Weights of a small contrastive audio-text model.
Model: encoder norm layernorm, encoder patch size [4, 4], encoder depths [4, 8, 4], encoder widths [96, 192, 384], text encoder layers 10, text encoder norm layernorm.
Rows from block 5 of the audio encoder, named by matrix and row number. Each number is 500 + 40 x the weight over its row's rms, rounded and kept within 0 to 999. All counts start at 0. Numbers have three digits each. After the name is the row's rms in percent of the matrix's.
# convs2: project pointwise conv (encoder.blocks.5.convs.2.weight, 192x768x1x1), inputs 210-279
convs2.10 102:496501443529455489462548490506458474451487481530470479566457522488512527492500430490498497542502499475525526421527555464473503507405559456413478510478520614468511514537452453370461472503444553462511507504435456
convs2.11 098:462576578539412509490489528597476476517439510421505481406589491527432508531445508465423517511419426532539576568489477457498481492517506508433463514494516577462516553443465532563504498431488529446550493512451454
convs2.12 100:506452545475462465504479460541481540443485494495510461481501536492523482505476501553473525511441480470530585459490537496497486549562529490524514549469491459504500487490536627450553513481539524522559505479490493
convs2.13 097:551488477570534489544506551530541471455504456488517517493493492439559481550485527505530547474505539478510532544443552542459529539486563555394486501471498541464501501522454497453578504482418505433473529442551540
convs2.14 099:549489465508459509475491462472535536453513512558517499479482460461492459461490458490493467405516598516522544490520445520489553510482538468468475441502438497510487494436458508498544482542509525548563479478577472
convs2.15 099:495472438547497472491503516462513510467448465461536552510525491550461501534540562486488496505517567508451523539420492520504505549488508502610545463492542513512490519526467554443449530582487492476460490508421512
convs2.16 097:464484537488524471496515495512508471595501436482485490445548433450543560533535453497587510461468463450538529482483575505445519488582545454517481492477499474426496452509437526452489461518489483518532498430481542
convs2.17 101:540551418481544469537461444481497523556435512512524501520502540481468502457524544524497420448526567505538511521511546482541490502510471563510439447538469530471514514576469546480466474502494517510488573532521528
convs2.18 099:413471563519473540483457501483390546596555500466547439502557573458522573538532459548430468532429518486504513507540527518550517526558444457454500568493510476502487563494494522500469508488470426503541527482475503
convs2.19 103:468433431443552516552509551417487491434563510517499475504507545469455548492469543521547518456408552463433516501522497438512522531473513529508516462518527525464496568494428478522520498528502523510471470492532513
convs2.20 102:492514518486470456572618496600536465467516551441491505542442518435426527552437528462487499539591500576429497473541488508575553511493482569470530487505481419519512478498490492400491433476484471504518522495449468
convs2.21 100:464472494412573504477561591511542549439498477556451464497447522531398555521492507487458494458490433532487505459492496506541451473537522528520435461564442505523455461506501569539429495478440512496534554468512495
convs2.22 098:458531466506435542515538544492474476560467462545445509537393570457468544490543543516519478492472571509490488549512508502514530588478452472498492460485556459487455484530511544523506453451491533550496467517486412
convs2.23 098:477499469517490513507489562473525546515509528438573472532436554535497526515472551493472569511456406571386489461568532524455477417478523548510536458446495466516484507555473481510403472587490523577441500548511486
convs2.24 102:539479502494489480573590509522511511516452544481577548522502487511478466443588495582498481466475512477512491511544517566451490575476496577534465485490471502538460434536468492549497493420458546531496472550535493
convs2.25 099:573435547548506550463514484519529471546499484542534483470458404453472539466499460579535503474455467444420447423454514459448567583511478484465508503552506521434454474538489527535527472529483497512509494462519446
convs2.26 100:535485551413501538496598472583517538472523457517510472541656533567476522542512515542502477528575533517456498560473438493540545498554484468504526560444488479489529514471488526523461459567505494504563464458416522
convs2.27 099:464472490503446539567501489465534461429407502507555452524485517534541560585564538522483498552487433512419510477484566480486476528445524490488501519500520455475530516501504464503502582438523488542408538509491520
convs2.28 098:576473554503440515483488566509517524464498495424516483495486449508506485542509487439484483487469463478544532519523467500499439556527484471449461549504562451502510530602467554479454534526513465483639441483503512
convs2.29 104:484551448548468457513489485533502453547525496484506401441439529501487544428537469537415529475468444428526477546478501441529454604491472438546422482453480561549500577452464555556505473470541503459485528524457501
convs2.30 101:545529570444446490510482491495506519487588497437430461541566483428515474524475516453544511552385460485495506492524510504450577425471545457527492512529461551558570549394474508548549521491515521526532460448579493
convs2.31 099:463464520460521508517467560491478528496522497541473469453503509506481392502486496526533494545464469519517532509456466478533507460557491546509554451497503502507488528458555518498514468502478425476427475530494519
convs2.32 102:479512479485466519474604510499507466507553457449524511543530495555482494450483475515532502560498489587525484519536495469560491551427481551558477537514498523478492551500565447508504509459479490464521533405501456
convs2.33 099:465467483482448497491550492506515415479599476451432505514499455511544532481531495497477522471487521568481393471462475543500455444498572573506497452452541447570487508522462466581474464484551559504596469453535450
convs2.34 101:508486513583510547472423483453510470496531455500500504502486470478516545483553538547544459533495496486545440532525492504500502471516535502512447492525546555457454518517508577527548531454536507475512472450534435
convs2.35 099:538495465513487438492437476499461514468528483516510493497504407417532526502497367525536527527437385559559524489586578589493455493501525533521488533514524534516515493475476503485485551467519511498608475521514503
convs2.36 105:538508496473483456488518499502490519448558514440496561517479492583501476502513507488472473494537489471449534502490461557537493472500517497483461522530533434564548533485581480553525444538470541506575609495471467
convs2.37 100:486515536487528579558567470483526533474505430500521462471517465536432573435513501506470511504480540490499464510508505535495462522538475451518501444510509446528443441442535509503548489449511471579454550515509503
convs2.38 100:493465529528494465479476535446522492502486499476518502456533457462509529493482561457507544539536488528535498538474446543551507534471575534433492500549489449503488447408524466448480566500593477561513525530473476
convs2.39 103:515498482533576540522433524507468511421474389518517462429493476473379512492533490514522478465453560563495476542540529511532554496502589471511514494460522471508524467509517517528472485531587512408507507539497510
convs2.40 099:529499585494508541556555481454577481494495463501452474491517525550498502538515527450524508541472527513517438475455482479424430463549489577486489449475527392489481497490526500573407481481496464524418499553462532
convs2.41 098:503520522465517484463453525499516383506547479487488469511579518511517498429424510523549481463466582497478528421482472466504540524467485483515485527475517440506486524489519469502584467498469515527449503553528527
convs2.42 100:497541545560549479442547526540459496532460498486456512516493413526586539490500485456562452453479461511438459477507503518512520479477466583397529488535442453539505511505501526457503471484564469437457502489549517
convs2.43 100:483496529480500471468553463552538542464544491491493475541527522514454558498477531580463508517451474472514499491537535548463463531476427524516468553482490500522533531601528494485512506523505518515486508512549468
convs2.44 101:514544497461504508461487529490558483529545539572497488462555500448452474448488531459539507474456508526514487546442489498426505517511573487438500454521468464508569479511535488552497521553497513557501449534517491
convs2.45 100:508533487402522511525509489470541454462455531501461500451529486505627539445499520515564552531423526543510447502484510571545512443483467464544521508477557493535493421488481490529502543483532503509482515456509455
convs2.46 100:453492536557480504503462495550460496521481453539496518538513426470450601491435496441390436437489445531484451518546476553537411503517548477534436433529461429453524540498502471391509533477467466456510455485511493
convs2.47 095:519439545545518463515508450557452470514496420400431440460465431526531422550451536536529546481464586450456535451424554483567445515542452464558569538487535462524554538556507516480434522551545507512529489477499450
convs2.48 098:520465510438531502503521527476513500498508503536508429501545505436468506472526547503498444405438487479458529473490473468498488527612492487478539494511537497483490475473496445496573490529535493461509515482356427
convs2.49 100:442503501494481487468515537512549514517459530513536518463535445444488459549492519518521484519545483537497482463498477499538453509493490518496483470485487502475494449427534504618518535508562491483494481482418551
convs2.50 100:510498475533414465449467523496563511481443505560533520510555484503479568504495529442466471436461467497545491513456474570528487564485480476488515473507524514462485521583561500503559426527516496421465509527538548
convs2.51 099:487504568485446502506443457533450470480512492468482505540499509585516492534480551521526558525534504487486441500452472546530545454473521480576507475445487584510510551498506524482446441489577497531484544515511479
convs2.52 104:498500542522564530515441519448531518537516511480497516486477440504542475533440542550515457538449483479461444536434483502620495521476551532502490533507512458548557558492468520546545515506474468514426504470501526
convs2.53 099:507497545506465538436558513565511532555476508531515424542554472433501421501518455461518433437495455520372544477547584511513465439484483512543401514543489519543535483448540564536479479513512495478488509511463536
convs2.54 097:462490437488449491482422536456516488537472473532562454497462446511556495592433489489428489541527480520523511466529462497508459450497526496592451375503484482527543499453513528450506534577482528419532514493535484
convs2.55 102:509540503499449418542385472481580530483487448547490524503446547457520478470503507416513536485498504529557513540510541486476505489570529495501568469443471386520539445485500520524469472548527528475528428487519554
convs2.56 101:530548436487501509515529554548550463566522555510522526491484498516565396605509517500588498506489518545498486514504487534486452484473440476494437521460514487489493463533481565541480493498417484437486356480441501
convs2.57 097:526566467542454511420533492484452476484550550505486477483476495487415554485444427555514528500560478473590456482533512504479415517471520439458527448513488451523430573503549478430504524474463520474594532471502494
convs2.58 101:512555531406470436506507464530564479442561540542509464507512521516536436456556560527572517431477520484588516480470447521516570478513474463492481451485518518516538446495497440537561469432498447492485514482503442
convs2.59 100:480454574552444434440532554552522458441461535505523460480476484514475552500570481531431542424462482405525553463498525517513467489440460430544507460453462571525492546523485481455525458475577415459482537510448562
convs2.60 097:469531491482562522457588528509495462444571533537514538466575548502459523529513470502474525512481476442452590506494450523501536465471548494487507500522484498502475480491529498442553484488502455533549493471541425
convs2.61 103:572442464522474489459620477496568495477424500583450473551469512440491545487496550505590530502486529465517503504536533459545460504466528481591474514537478543514533455507474480476522397491508525466468486462624461
convs2.62 099:496522487482525537491430465487537543501473478502485457543445475473447451434496542479503491521461440496594574498455476512557469502508481526486483529464527409507517480455466541501459519497470505451449550537498494
convs2.63 101:552563441500542559462508495493483463437445518496507510492473522528532587531522516479408447450475443527464341449543535485485518468552488510506488512459445476487483511462376456492545506581493517550570522498549486
convs2.64 101:537501467507484487502479542549476515493482491504556487435502478449449454497582516439501473490438556476566515432496484502531405509547517472521515526542549487450479523520490511521493457554487543431518430482485559
convs2.65 099:510534443546479481506443564502524426472550488539431488445459542572488399567496561540507489547512488567446517452483471469522505518503474538555508521494471461581506432496510534520499464542604479524516500531439460
convs2.66 098:515525506518500483605513450510499444503498517451521415570462513563501574427538489527532480429539570529494445486395547468493504492485484531515510547514514478484450513500496497524464489480500487488485507488537466
convs2.67 099:467501560512536530527454548499530516478466563541519550491530545461518463526521526563547494467455609506592425473457523511514476476424479537415412557539537486476532450561540593496469495471469454453487542502502580
convs2.68 094:475528539565404536508404569442569553486457506537484473450502539517563485498463506525584605479460569492551500474516488485574508489445514448408477486536495436474499493468566440436588505478595552476460462543504512
convs2.69 100:487513395612511504544436498495505464555505556515521533480457513450561477448549481544489441536515498431441489488498567501583486510522524470478508478446498532524559484466488462490447474447453521482489452460529589
convs2.70 099:492498475496521458454495536543521525545394450548469460427450463501518515476557483432434504457511507558453545501499456503484497492475436541416514436461532538443417569485492522565472496457519543504501524466493487
convs2.71 100:451477503490473477509487454549421533540599481545463536522558511595495555510404547497492517519593532503535505462494515517475449482499593491452496502457546508533459449524525452474518532512606446443540559508492456
convs2.72 100:503464574570577506515503464514443506469499535562552497493487577523542463507481526457474439490580500482453456507458535514503471457507475459475521456507463441533504528460445468458488483454468599548511440484471506
convs2.73 098:558468508486532514405480507531530554446470477560546507515471550481544435494482508486535484546553463469490578504512544510479507504387458485483493481490501490568588527462525443481496478441464505504549557477504505
convs2.74 096:538509520501536531525458483538484519481491486550486488473537573435440477437480530496448485543533466535454410464535547526471534517504483443524514490477558499528424529534512543528524485438492460464462574489501443
convs2.75 101:478467538606485570438482495522486498511541528517481489548454493557484524495468472480596479532467508426488435525390493458473507490504539512457474571507531467514508501387484455443516437534485477521436446475511482
convs2.76 099:535542480471515511531490459448457504495531504518501567514499517508531504511528570515521519529467565564494520532420470545505562550485487392516504457476519487565541522487495470568534517528534556510485505476516597
convs2.77 101:489544509530557549601463486472537461466482537536487478470539500514475518471519472479426518512453518554536499483543523499546484476530494491535492555475543517506480427476506481495476530446545531547537472478490449
convs2.78 102:546490555501479472565499461568417540519526489478490533554502592463558607440486510521443530449476492463529494468507533474507535497467473505477521502469521472488500498527478508458508514505480560469554441544507506
convs2.79 097:505513486452507464527446436494486474497522477514455498478491485434487500593476515475405473480477476477528432480518504543489396458573528532539459462544514520510501488456459577480549518462471509525509442426518536
convs2.80 101:434524563552522464490496462441541501419437467499567472460533516547503455559519485466510610443471509453499486510544529508434511538490495572488508438514525462540486546561533590473506496411470493572521470540470552
convs2.81 099:497499438514492512406492498518514495520448478430503564481467488493596466533528485528405494568433462458495532458505517509481441548463511530472488486476474555480478515486453480544531475532589470492529503590537496
convs2.82 100:467538596551489513456522609516531484493489624507528464533516476587479492502501524502470476546514471553457484537574537511490509491532469471525561460464547479512433524466513445433519477515454470555529493586518533
convs2.83 103:516488406571524520460522477501454535506447464519507492514533495475435439514531506530544489473450452485486575490537496549554541491449525510564473444494447440591439426542504474457481494508530510493485485538480490
convs2.84 102:517539494424533510466580435471501506497510464512490575472499512566473492441464485489568445492518540503504454485454523551502495521495550512546531538437543347505517545448484481489546512507472502485475432497465518
convs2.85 102:503417444467539459494541540574536469443513581515477527530449527559450506538537542524477531491479551521490514465481533550550495485497501518467563489499527533479454454551581469556472506536514527502522473459498431
convs2.86 100:486530493580468548471449531577501521483529469419524555477538491463484462584585453444517452480490489498491508448446513496530511504475517563587449445488477522512561528531544491526490537466443500514493474464514469
convs2.87 100:433492451443479507492538504522582467498534421520501492455566485434554520493591517501460526460485482482522496452489533471459545526458490508459509550525490541509482495518475489489553515483559492448529546518486508
convs2.88 098:497537491588483498523428571420557525509494451420428504502496455452489406384498584471510503518517549546503422477439471467511480502561511488447501511484486524497499483533473491512524474514514551531457460464455467
convs2.89 103:506503482519568493532381499463553479473493533539548534469560484523535531499443515507529458541457493544484467491541451483477488477568518573470510529504540471541478479504502488476542477501558527413494517512455553
convs2.90 103:455538492467472456530458457474426464532530562478448482494521426443481584578489522473437519464487473533461561506524506501546505486411498455484460475529519519482522500502560522564541578451418502471416523457465559
convs2.91 096:470532552442493547485467543442447451457499549473463533577541523501450511530504500569478521541476473470483500524454512567548506472531469488398534514531446468505473464500513533519420554453537483499488580485422487
convs2.92 102:475485524478454446494522542476480478514513523495506552513541488531529549462499478473464522512495477495470502480457567447524507428467528493505430486472479506479508476465480472497545506486522455520418507582506512
convs2.93 100:501511511443467563507530497527429509536468544463534455480405504425522503471570472588503489519471473495462555533545502471490451529538487495545514540487512478544475491465562521509557506596490479574501496465545440
convs2.94 101:511548552574503526530576491511490499502501522469463511524484554509431552590502502516490462454423523441465525539505444532504445572478487522524536541524511563503529545458470455515445513441448535587502503494470576
convs2.95 098:514471502523543584543476512514533494570530478472453505547520532443473450526399483524422521529566540518522602546495509538520579493467467490462541516490526472459449484483545458548560525561532510503530455479501443
convs2.96 100:481498552474470586476537489515486504480504449514534457492436504450496564473452537460563510527491494549571508534457517490503533516493449513513473536483515547493531433487532516487550511536530471545472555440495481
convs2.97 101:547403440427451530517523522431457530550525507507497578579462508468514487541532502547505544481458521517465558500513504498512496463428507536526388569491514507562478523511504524487530422533542468612423512518502500
convs2.98 100:501468574477511554472548538550468459458441574485490513524460459474508473499535553496466509512468468513570566495532576489527483556422468496496502488555518499519523513522553548524523562503491504468503419499505548
convs2.99 104:481491548532520500464508531545490511552516449518513478503394519523480503550537489494516497547465561493567433471436541492483485508532522489489608505444503510464572491445502531499491471520526483494531519551471536
convs2.100 104:502491528512569479474525424485463431478524531482567537512499482484542501568503514464431539465476477503441499464532523476487436551485478487493466521487448455587519491493496567504405455494480494545497484503476470
convs2.101 098:496507461474460439484518510476488489499541509515473481558474509514476513518572528566581541500514474540595470478524517522501525478492568574532522503483537535447497539545489468512427542558499536564511584504498569
convs2.102 101:559533530485474476547471502443488507535516583507490491404498498414455422483538405550535559523427564492480522461445528481522532451541505539529439476499476522490570472486421451536493566519455560532486504488401451
convs2.103 101:508494535473473503568484490551501481411443535493470522514550477412512474574493501513524542458468502546472485477473465467554496569523454463588492517483531433585545473474458456514518566453525467511452417514422484
convs2.104 101:517548454515538507496458552595496440562480459512491513585487470476466456439551459477510458409544447420501471501534442469468562540556476547480529500515544468518524433514491509593511597426542433488488506448491537
convs2.105 103:457498494515492453502526455454516569569521465534488475502497443478462470487393511484424479555475542469505511460491534425503548529469516487518544409526518469499495552467510463408490436494507541528489550522506483
convs2.106 100:549543484537520525453486490560477480456476469483510535471530498417474509533544561542492465472450499537502427548498531474447513487468482461451499576514507456438498481528458452489517497449468559511500478522486410
convs2.107 099:548520468474432520514455527500523525458470466545527494490524465500511474487500452486580489473484564570470483555435548516469507520442509488492469443519504438497497482556533532490488424467467498484555509494541567
convs2.108 101:407476550530488461471529526516518482491544524510488429505533423463451480519484518476484475564550499555568497492523490530495519539501487562525526531512502475474478507527439599525464509464464580527540542521509572
convs2.109 101:559496520466473458520461472579429485469504449396491464508489480564513487459503596486410501405461517530568518530518487493455495522555468487496450563396541556497504466535470477477475451478529476496418533534466563
convs2.110 099:571471456560484486447539454523507461431404467475518531532493459487466501472494440500499510545539486533497496557504479569549516467512500496470516482551545450493514589420513557495481541456479493456440553486510513
convs2.111 103:438485496496544475409496518462536593499472450445509496533448565442471551536477540478473461496556579487551468490451527507550446496468507536439481470538530470528539461447485548534542498493452472483517571538542478
convs2.112 102:540525490473503488459485539498483512455523497527557530464417498465599526516547435501470483576438496574496524501461533530516538476507460464508464546512496422541549488431515476450444589479533524532447485426475514
convs2.113 102:538574521501500475562425529518513484497494509450507529430545411498458410500538489523507398524508573490539528494509483514488474474468484522486481476529504520397526521507564458532459552576468423452513506529496525
convs2.114 097:512475470563486463461450484516477452545478498486538503517413459557484492490547474553498419488472475551489505531511531504509534543477560491457555536518484469479479521515460479596529514516517479467457476540482495
convs2.115 098:551497505491426522472473515491475472539495542446553403473516510492487509495573463461497540506551543491511559529556509585496453512446503517557459448497476555439557503492507534478522596446510519464507510441523491
convs2.116 103:403542536525523478523465546505502418599508447519473502494550457518491467473494471460584482501448512486556430513543435433534490460445542557531493514533524481522464431539457487557522505555514479557477453505551481
convs2.117 099:560493429431445505442501495548538571440469527473507469498378509471505485420499557492449455526540533506482514507467449508466514544475539459471492518458566463445595470475517539553525421535465513568480489501510489
convs2.118 095:450528545627493536509481551534516533484471487548522525549442553509495463509449439485611491499482502518583458552526476531497462523460496552548538586453495490539472483469541554532511515490471407461479517484482444
convs2.119 097:556517483537457526565523468461467478519516562436522499518542444563550518559486548481554494485542454470481482480541472516471497461455508499544528501521497494533524481499465516507476541475517522507494442505544500
convs2.120 098:543459507496477502539524442547380534516533502493486531479489483439528530520458485564521512450492489591559543505510501494507520492470477506500508483529547444510494440451555533540536565557499521449550469560549468
convs2.121 098:529429466446524429519530531433509570536480408498453513518551489525492490415525487544478468431455499434533512476461492496484569490512540487556500477459495473496478479517487547503556517511448507566529632487501466
convs2.122 102:561501537527548481573510476532499461409521526524477495471513461431508485479483456444480496515571434512489468419529512504507506460513504480513456531435593510492459502544489494525521495478505550546609511543520488
convs2.123 100:562527554512603493498548526424524490559516492503519467475497524467535445514470478550561414515466443512450513390509523489492482531498482457477456517503499523476477474488478459502489520483483501458438463523515528
convs2.124 102:523574547433471480529506488579497493534502537427521483534410578498462465540532535460461505546619491532560532518561432481540516551485480473435439479522508475509558507532443433485511503559501498542557459487506472
convs2.125 103:524504408563482548523556512487503500528479425491493506435530490558495501517532508481517508444487458559528544496519462511450471536456454494445504533549479417551478492439535442429496506511516460446563414542484560
convs2.126 102:532506433482496492563579534546471534500515492497475547548503524460548500514503470440363464490469433475493509555501480590541527470504525430475500485477527471511548526468472522445422515493483476518548469481550549
convs2.127 101:561447417465518515467454429499509493469501531469423540514462509494509536558531474512398542553457483532418401514521512495580556566421520486468452477521589479534493511519495435490453485488531484536495535512521535
convs2.128 099:555446458542543520541585527512466492537516495509486441467544504552543482501468526502426550551563449545521550504541511504468484486489477463589542501451502541497535447493474510497522471492491491500497495532450561
convs2.129 102:486530498521541511509423567554488493469511516526535448438508492475504534453479556479487585518469503477480463453524447500472443474458510534508560449524556518511432502516495536490470494526439515523553549520538428
convs2.130 099:511475510497444484535546494417530514495477465477511470427479490438441455485500485537517522456524497503515526548517497487491467496476417513491510509549488509485548499552524469488531538427478539487517508431535498
convs2.131 101:428490511458512470466504491469454498556522530512508535530474452332470462531485459507554487498538480498508498528514457544566508608476457469465475479510504545519463491502433505531540446485471499479535520519517542
convs2.132 101:531501633541479516472428517494501478534480545537473503463493467486489531551502537526459500545530501487522603521518571462496482509567561527443475437488519475485549545480474488538452522472490508522473480490455504
convs2.133 099:432489539461457514596574448465506560499456462491479462482518435458520503524525481492512538448534497468493562564524510408506481522478503422465518525543562429431472528491541487519507562509496498491561520498538494
convs2.134 100:500494459442484471496540441521477536400483476515467529414485502528491579561511469479525468475508539524589534455493477498542437579551456501515469475530564452543439509412492532537507533507528501484529506475477522
convs2.135 098:529488546496519491534472488465515438511518532521487544477470559445521549507502480524480535503533557526516439481510431509514456541427533519508472499465488470495493507520549533496556623442542565477510506516495476
convs2.136 099:482604479477487581507444456478503506535464437525533457558389528444544519510471470482546456546425433573488485486555463503489555500474450583484440450499536503568475391545508518449562577516515534479615489501480448
convs2.137 099:502494462463492499488515573554530523528493490514503520473501469526528453490454594500483512490558537506512504462510488470542508473488466442582489451501538509503597454484532490486522491531499477514518506508522533
convs2.138 100:559418522428567507496515551515514523554523533512465513547452470541483546500520506524494475494505536454538520547561456539479519570501464453560496452518483422521449549564550508510501524552501513511436468521556490
convs2.139 100:473503468485509512532562489503510462529484534463503573556519430461491470433465462545489483482430443500463479558513534479476548419509474545520504537486507496438485537470478462481501448460467531492510495468527520
convs2.140 105:453524464509502538518470506531413496507566498463487558527470518489447444559455488479498563529513532490511517529473534553546471483488557530477510475551520454504498530464450539481528484487474499549494468493465468
convs2.141 097:530484579504451501513459474548559476496443513505510515491508444468455464527497494537435483531547471466544484469516530460529508521508525499491499488483467505444512534497492445529582544526535483499514435553526393
convs2.142 098:502522540460485409506502531460423495372493559500518459465501495495533585574439526462543547448508487508532510529481508477444569518522483498477537511542546459523541475478462489550498407497497532529551484493521434
convs2.143 097:587477513585507553519449527545528424649557551503487583535503489391491447459488494495548501518463571439454465471501490472392543474520433519502556463520521494435449446500473471529469534505480520509603465455459537
convs2.144 100:467546510529518479522574528513430530487513483516521491512458454475491567538449447553530500530499461534395511495519496481491567545512488504518498460506501554533511486471477509434430481470551464472524531509515507
convs2.145 101:476488417487498445544529504537540504481591482535496482503495570517506588504508553502489528509490439483530475490528458487507468499535417488503553478458451489475495450460422501524534433479490499499508445436411422
convs2.146 101:466503583461460540542488581506512457488438533514529487531394520467504567466517547522553488490578451483546509485470484473459503512465474470519461443500517482485562495493476589459509537526524532489475490535515493
convs2.147 101:526519501562538441466463520561482511485514425488499548528520527475475525472419517446509441504561523490460536449512491537442448572492582499436479522508546545536553573498566487504554568526517471466503508531466519
convs2.148 098:515517555481554530523526546488540526481479496464524510514505579507455522495552472546406422533571506512486473526537519470467445539478451475490522476503511417444541528534473502588426542444513555570462467504531497
convs2.149 096:515504553550519537497546457466463469485535457479542522507574511501566473463534461568465506529493524440526468475532522464546436465469520472486567437509504510508448472524509504499485496479468451499434482506489428
convs2.150 100:535477535561487515450518457512510478499505449424481521460501483502449467495565490484517480495549449510523470451492469470503510510480502544490476543521508441463419473481492464524466478495492461516444504497475466
convs2.151 098:508517483601552441502496533464496506528514543505422492482579489470506454521529437535461481488492534500576466461492529546533457562523538491449406522468500541412489439495507528511459489469422478461462508518489533
convs2.152 099:449512563460510544584536478541577465539560485480517519443379471459545466443419505485469470528536522535523537506487525490540480582555555475505485504498469460533448441535507523579522542539424464487553471519446459
convs2.153 102:482440445502530495507510492473486417524495559459459535523526476553512476607485528459494530490495543494584493473411577522458544511478515486478488494509482492429543514492466509487505561496515482495545509493472495
convs2.154 099:533530568474441501505466475532489508457454482442466494581432553529475519451502464562487525522510416540489554486470542569485539508553515522574512482583474405526485559567480476574524452501488513479471480547498509
convs2.155 097:525493510485516470443527450513491478530470540517504480529580550453433459463592522535517484465491421429449500500541521508512415503433495470447547417516519456543575399524537487456439583453449471487487533452515491
convs2.156 100:504464451474483517571482532545495537535467411520430447541526474523448501501460482479557554463550522498495564474486478473493474517557508525487495431530527514428547514519525491476506530484527490556462462466469479
convs2.157 101:424539472532502483472476473457495462508505433489565449516495500516499507434486563483539573480494576466510477527443482491584480472461517491461518490519460499447474554525591521484441491475548523558471450504494564
convs2.158 099:479557504476559553469473558470460471490519547463475380458464506490438536501517521453537504492458500509520598514485521468512450541565517469514481522490547485535536497443511533506412524582526521499375544526454468
convs2.159 100:612515402474430488528473480432570485545529561499477533483531492474506494507481515489499427545530480475541485520454490579533473498519518451538535519553535519434522581493547457455458459591524414467493450468615527
convs2.160 099:518466413568483521510481468486470461517513555514510547502523501543529542545448463484464545568520441456481599504512445500549527542510472542488482429491492516485608441554439506533526575470551515502547472454534544
convs2.161 098:464488508530474495500503524513582502459546491370500553478521487550504485485505456518552493533523446487510553498508518492539487485611460510525466505493490451529445465452527444451478519480570463508438507546581436
convs2.162 099:442579524542527461485418526530432474431464512504467495546575474599478475508480505502490538488474524572452423486564537502465496485529512576435534452508563544519533436510519514503422444523484485510462505506468421
convs2.163 098:429463495448477477444451521445528503523495507493526517586446409498477501529502491499548455479553528509459530460459509450540516508500523590462521519535546518595468554508539595530557511495467473535544460495496575
convs2.164 097:528460537550496493494496418530554494455520494458485448493525543482545497496486457476491527509567495491499525498454510470472548598469521491486400543555485608447519468515561491592591542474509496486537530505458492
convs2.165 098:492502499505459501511479547443555501521562479504480534417584498423534565458522501503545431501480571537533506545561507524451488480440509479419486489533511471525507484468495540466493479470396484473523533515421451
convs2.166 102:546599479480469543475479546450631542420533563536577514444550507525534501475494461423552550456528518520635531571502485477513520510439473526493578527443515490541502448505568539507565476442552499589539457435476490
convs2.167 104:531505467528483520557453478428589552525571539520567491545413543471436454490458555479456514416434490482365526539457493544517457448566561548506462512507557532496489452498532496541538515504513520514456564560489505
convs2.168 098:484519531597429468543510498472516450541463554441496497500488522614542477495523501551448537478467477532468465486466550473478508553536513513550417506511478520451442504495509474478525485523433493517469470508444446
convs2.169 100:550446542541492590445437547466458467483526512508541500569495518478534475402501528579443437466464472541493589500546521483426493439532444468430530527535482503481524462553444545456513533451513515475472513524478553
convs2.170 102:544472470551524547489455538528530464506417415455411509479458498520449504535524563439519496557546484560500548506499491569559474520539530434478483500552430464451498521472546462451500521509462500546447465461466487
convs2.171 099:478527543520459517571534480516491543477527481509513481489546511530543373555523536555576518462445462529482519507497501486526575466484456477453536558497539508538587553560500548518470487591524536483447599454513475
convs2.172 101:483502496513481539442530465496487516607514483466501515513392482496521468474541485477407522540517589512437490465479535525465515504475416510576555527416486478528529453505525505485497470450484519547534522488486498
convs2.173 099:531474474570499520516501483488457481490539524565441507468547522519394423442488515450538564482497415554482490561544559431535551513554451491484449502497467538506457485559471494446444498504449475497463477507481549
convs2.174 097:577531551515492529544476490467519584550568444519515484461542557572547492487510537483484491440477477546499481527482474539514477492512516524559523519501485527553498569537558525514508509478506474422523470502481509
convs2.175 100:511467524565470522493495534558500537487479478450518512491587442590478497535494466386488561436518501519504503503524531558520496503465523522561517578479493480454503549502430560515507453508500526544471490471483450
convs2.176 101:558536499459463458515491474469532511440487543455541480552446509484448600499516572499492461457498476559472484477537514504459574522538517550503460523494487468501517492490483510561490522489490496545502498439512464
convs2.177 102:486538515555491561455527490471459499499526442548511437572458506547455564527554514476482472487617449596379434505426539466529509502493459546443465500545481555562496589515455464464531468540461519488510472496530483
convs2.178 101:449488426539491510476579515477554484513489566535533485463470445460512518423534473501493517523489505503486400439530502444439495495589491489449513541439513483512468603545472525506471518420540477492428524545538477
convs2.179 104:493451530506536412520500479506497524549527535539485457502509493523535530486507572492500453500475505546493472559488528440584499549456536463376415475525506559521527494436513535430569517484476573475527537462551466
convs2.180 102:516491489520511452455490505538578468480393476533455484508477566518555569467462500460479524457521463562512451541495508602507521460497491450513497496501498516476425427393508536492452454452448491509462465529524446
convs2.181 098:472541497557501473452579507434456513490529512515582475515460454600488464529477446462452513568563498488460520428450461492457548438455468527488597540456486493426495470505598499562522456469430528472409558467549517
convs2.182 104:448453461539502521504525459411542532550407515560533471527477475568422495473525502448513499453538519417485513472570513463446538474480476497525440440499502468542485512449533507456507485500484567554504469545399546
convs2.183 101:420500523593489439490462483526489495595487541525472524500490449554503518469497452467552400484486505416521523524496543466500507445566544552455480479503535520566552551548477467489422530479474516469479432478508442
convs2.184 103:462523576505485469458559439566564550466473510510466505544581542415477426467479509448550523478488572515508486542508505487514482521485485427554515471520476488488589513508545501423513507511495502573578473521509424
convs2.185 099:508497477467525523558483463566530492567533511541515558505474569452504511569540579477485507437574512488517494534505517525494514487392519500511582457495516532507481470464520476519512524521580522431472456504513486
convs2.186 101:541525552559517504575517528489453537557480477489540446473505403460534513510569477540546468565425514455556494497582486499537477494504584451464468471460510509463467514511460561440559485534544535451502469486505501
convs2.187 101:538496495506540473476487530572528486456565454593442493465629418649439502546545512501461467479470534544468552499419496559483491416476469485488479537462496476504469415438505510528472539539471514531495534461436448
convs2.188 098:517497459550488519474420506542492515465470469498468494463538535520502515483478513532431444447525410541515550516545553471503532493536439457558444502491479490496591444470550480527486490529520440556504448405434502
convs2.189 098:479486447455462545474493480532573505443474580478548456525554435516548508507502454501528461483501484470546524429487524520505529458451484482506497457513508497473428482486501447502528521460476534478464527457539486
convs2.190 100:538448507483468530464474488544541497519545549504591542508521452525547534483547489452570526541541555518464469538484500515573511557462504515593479483564515544460462452468485453478496484455506529508504484467505574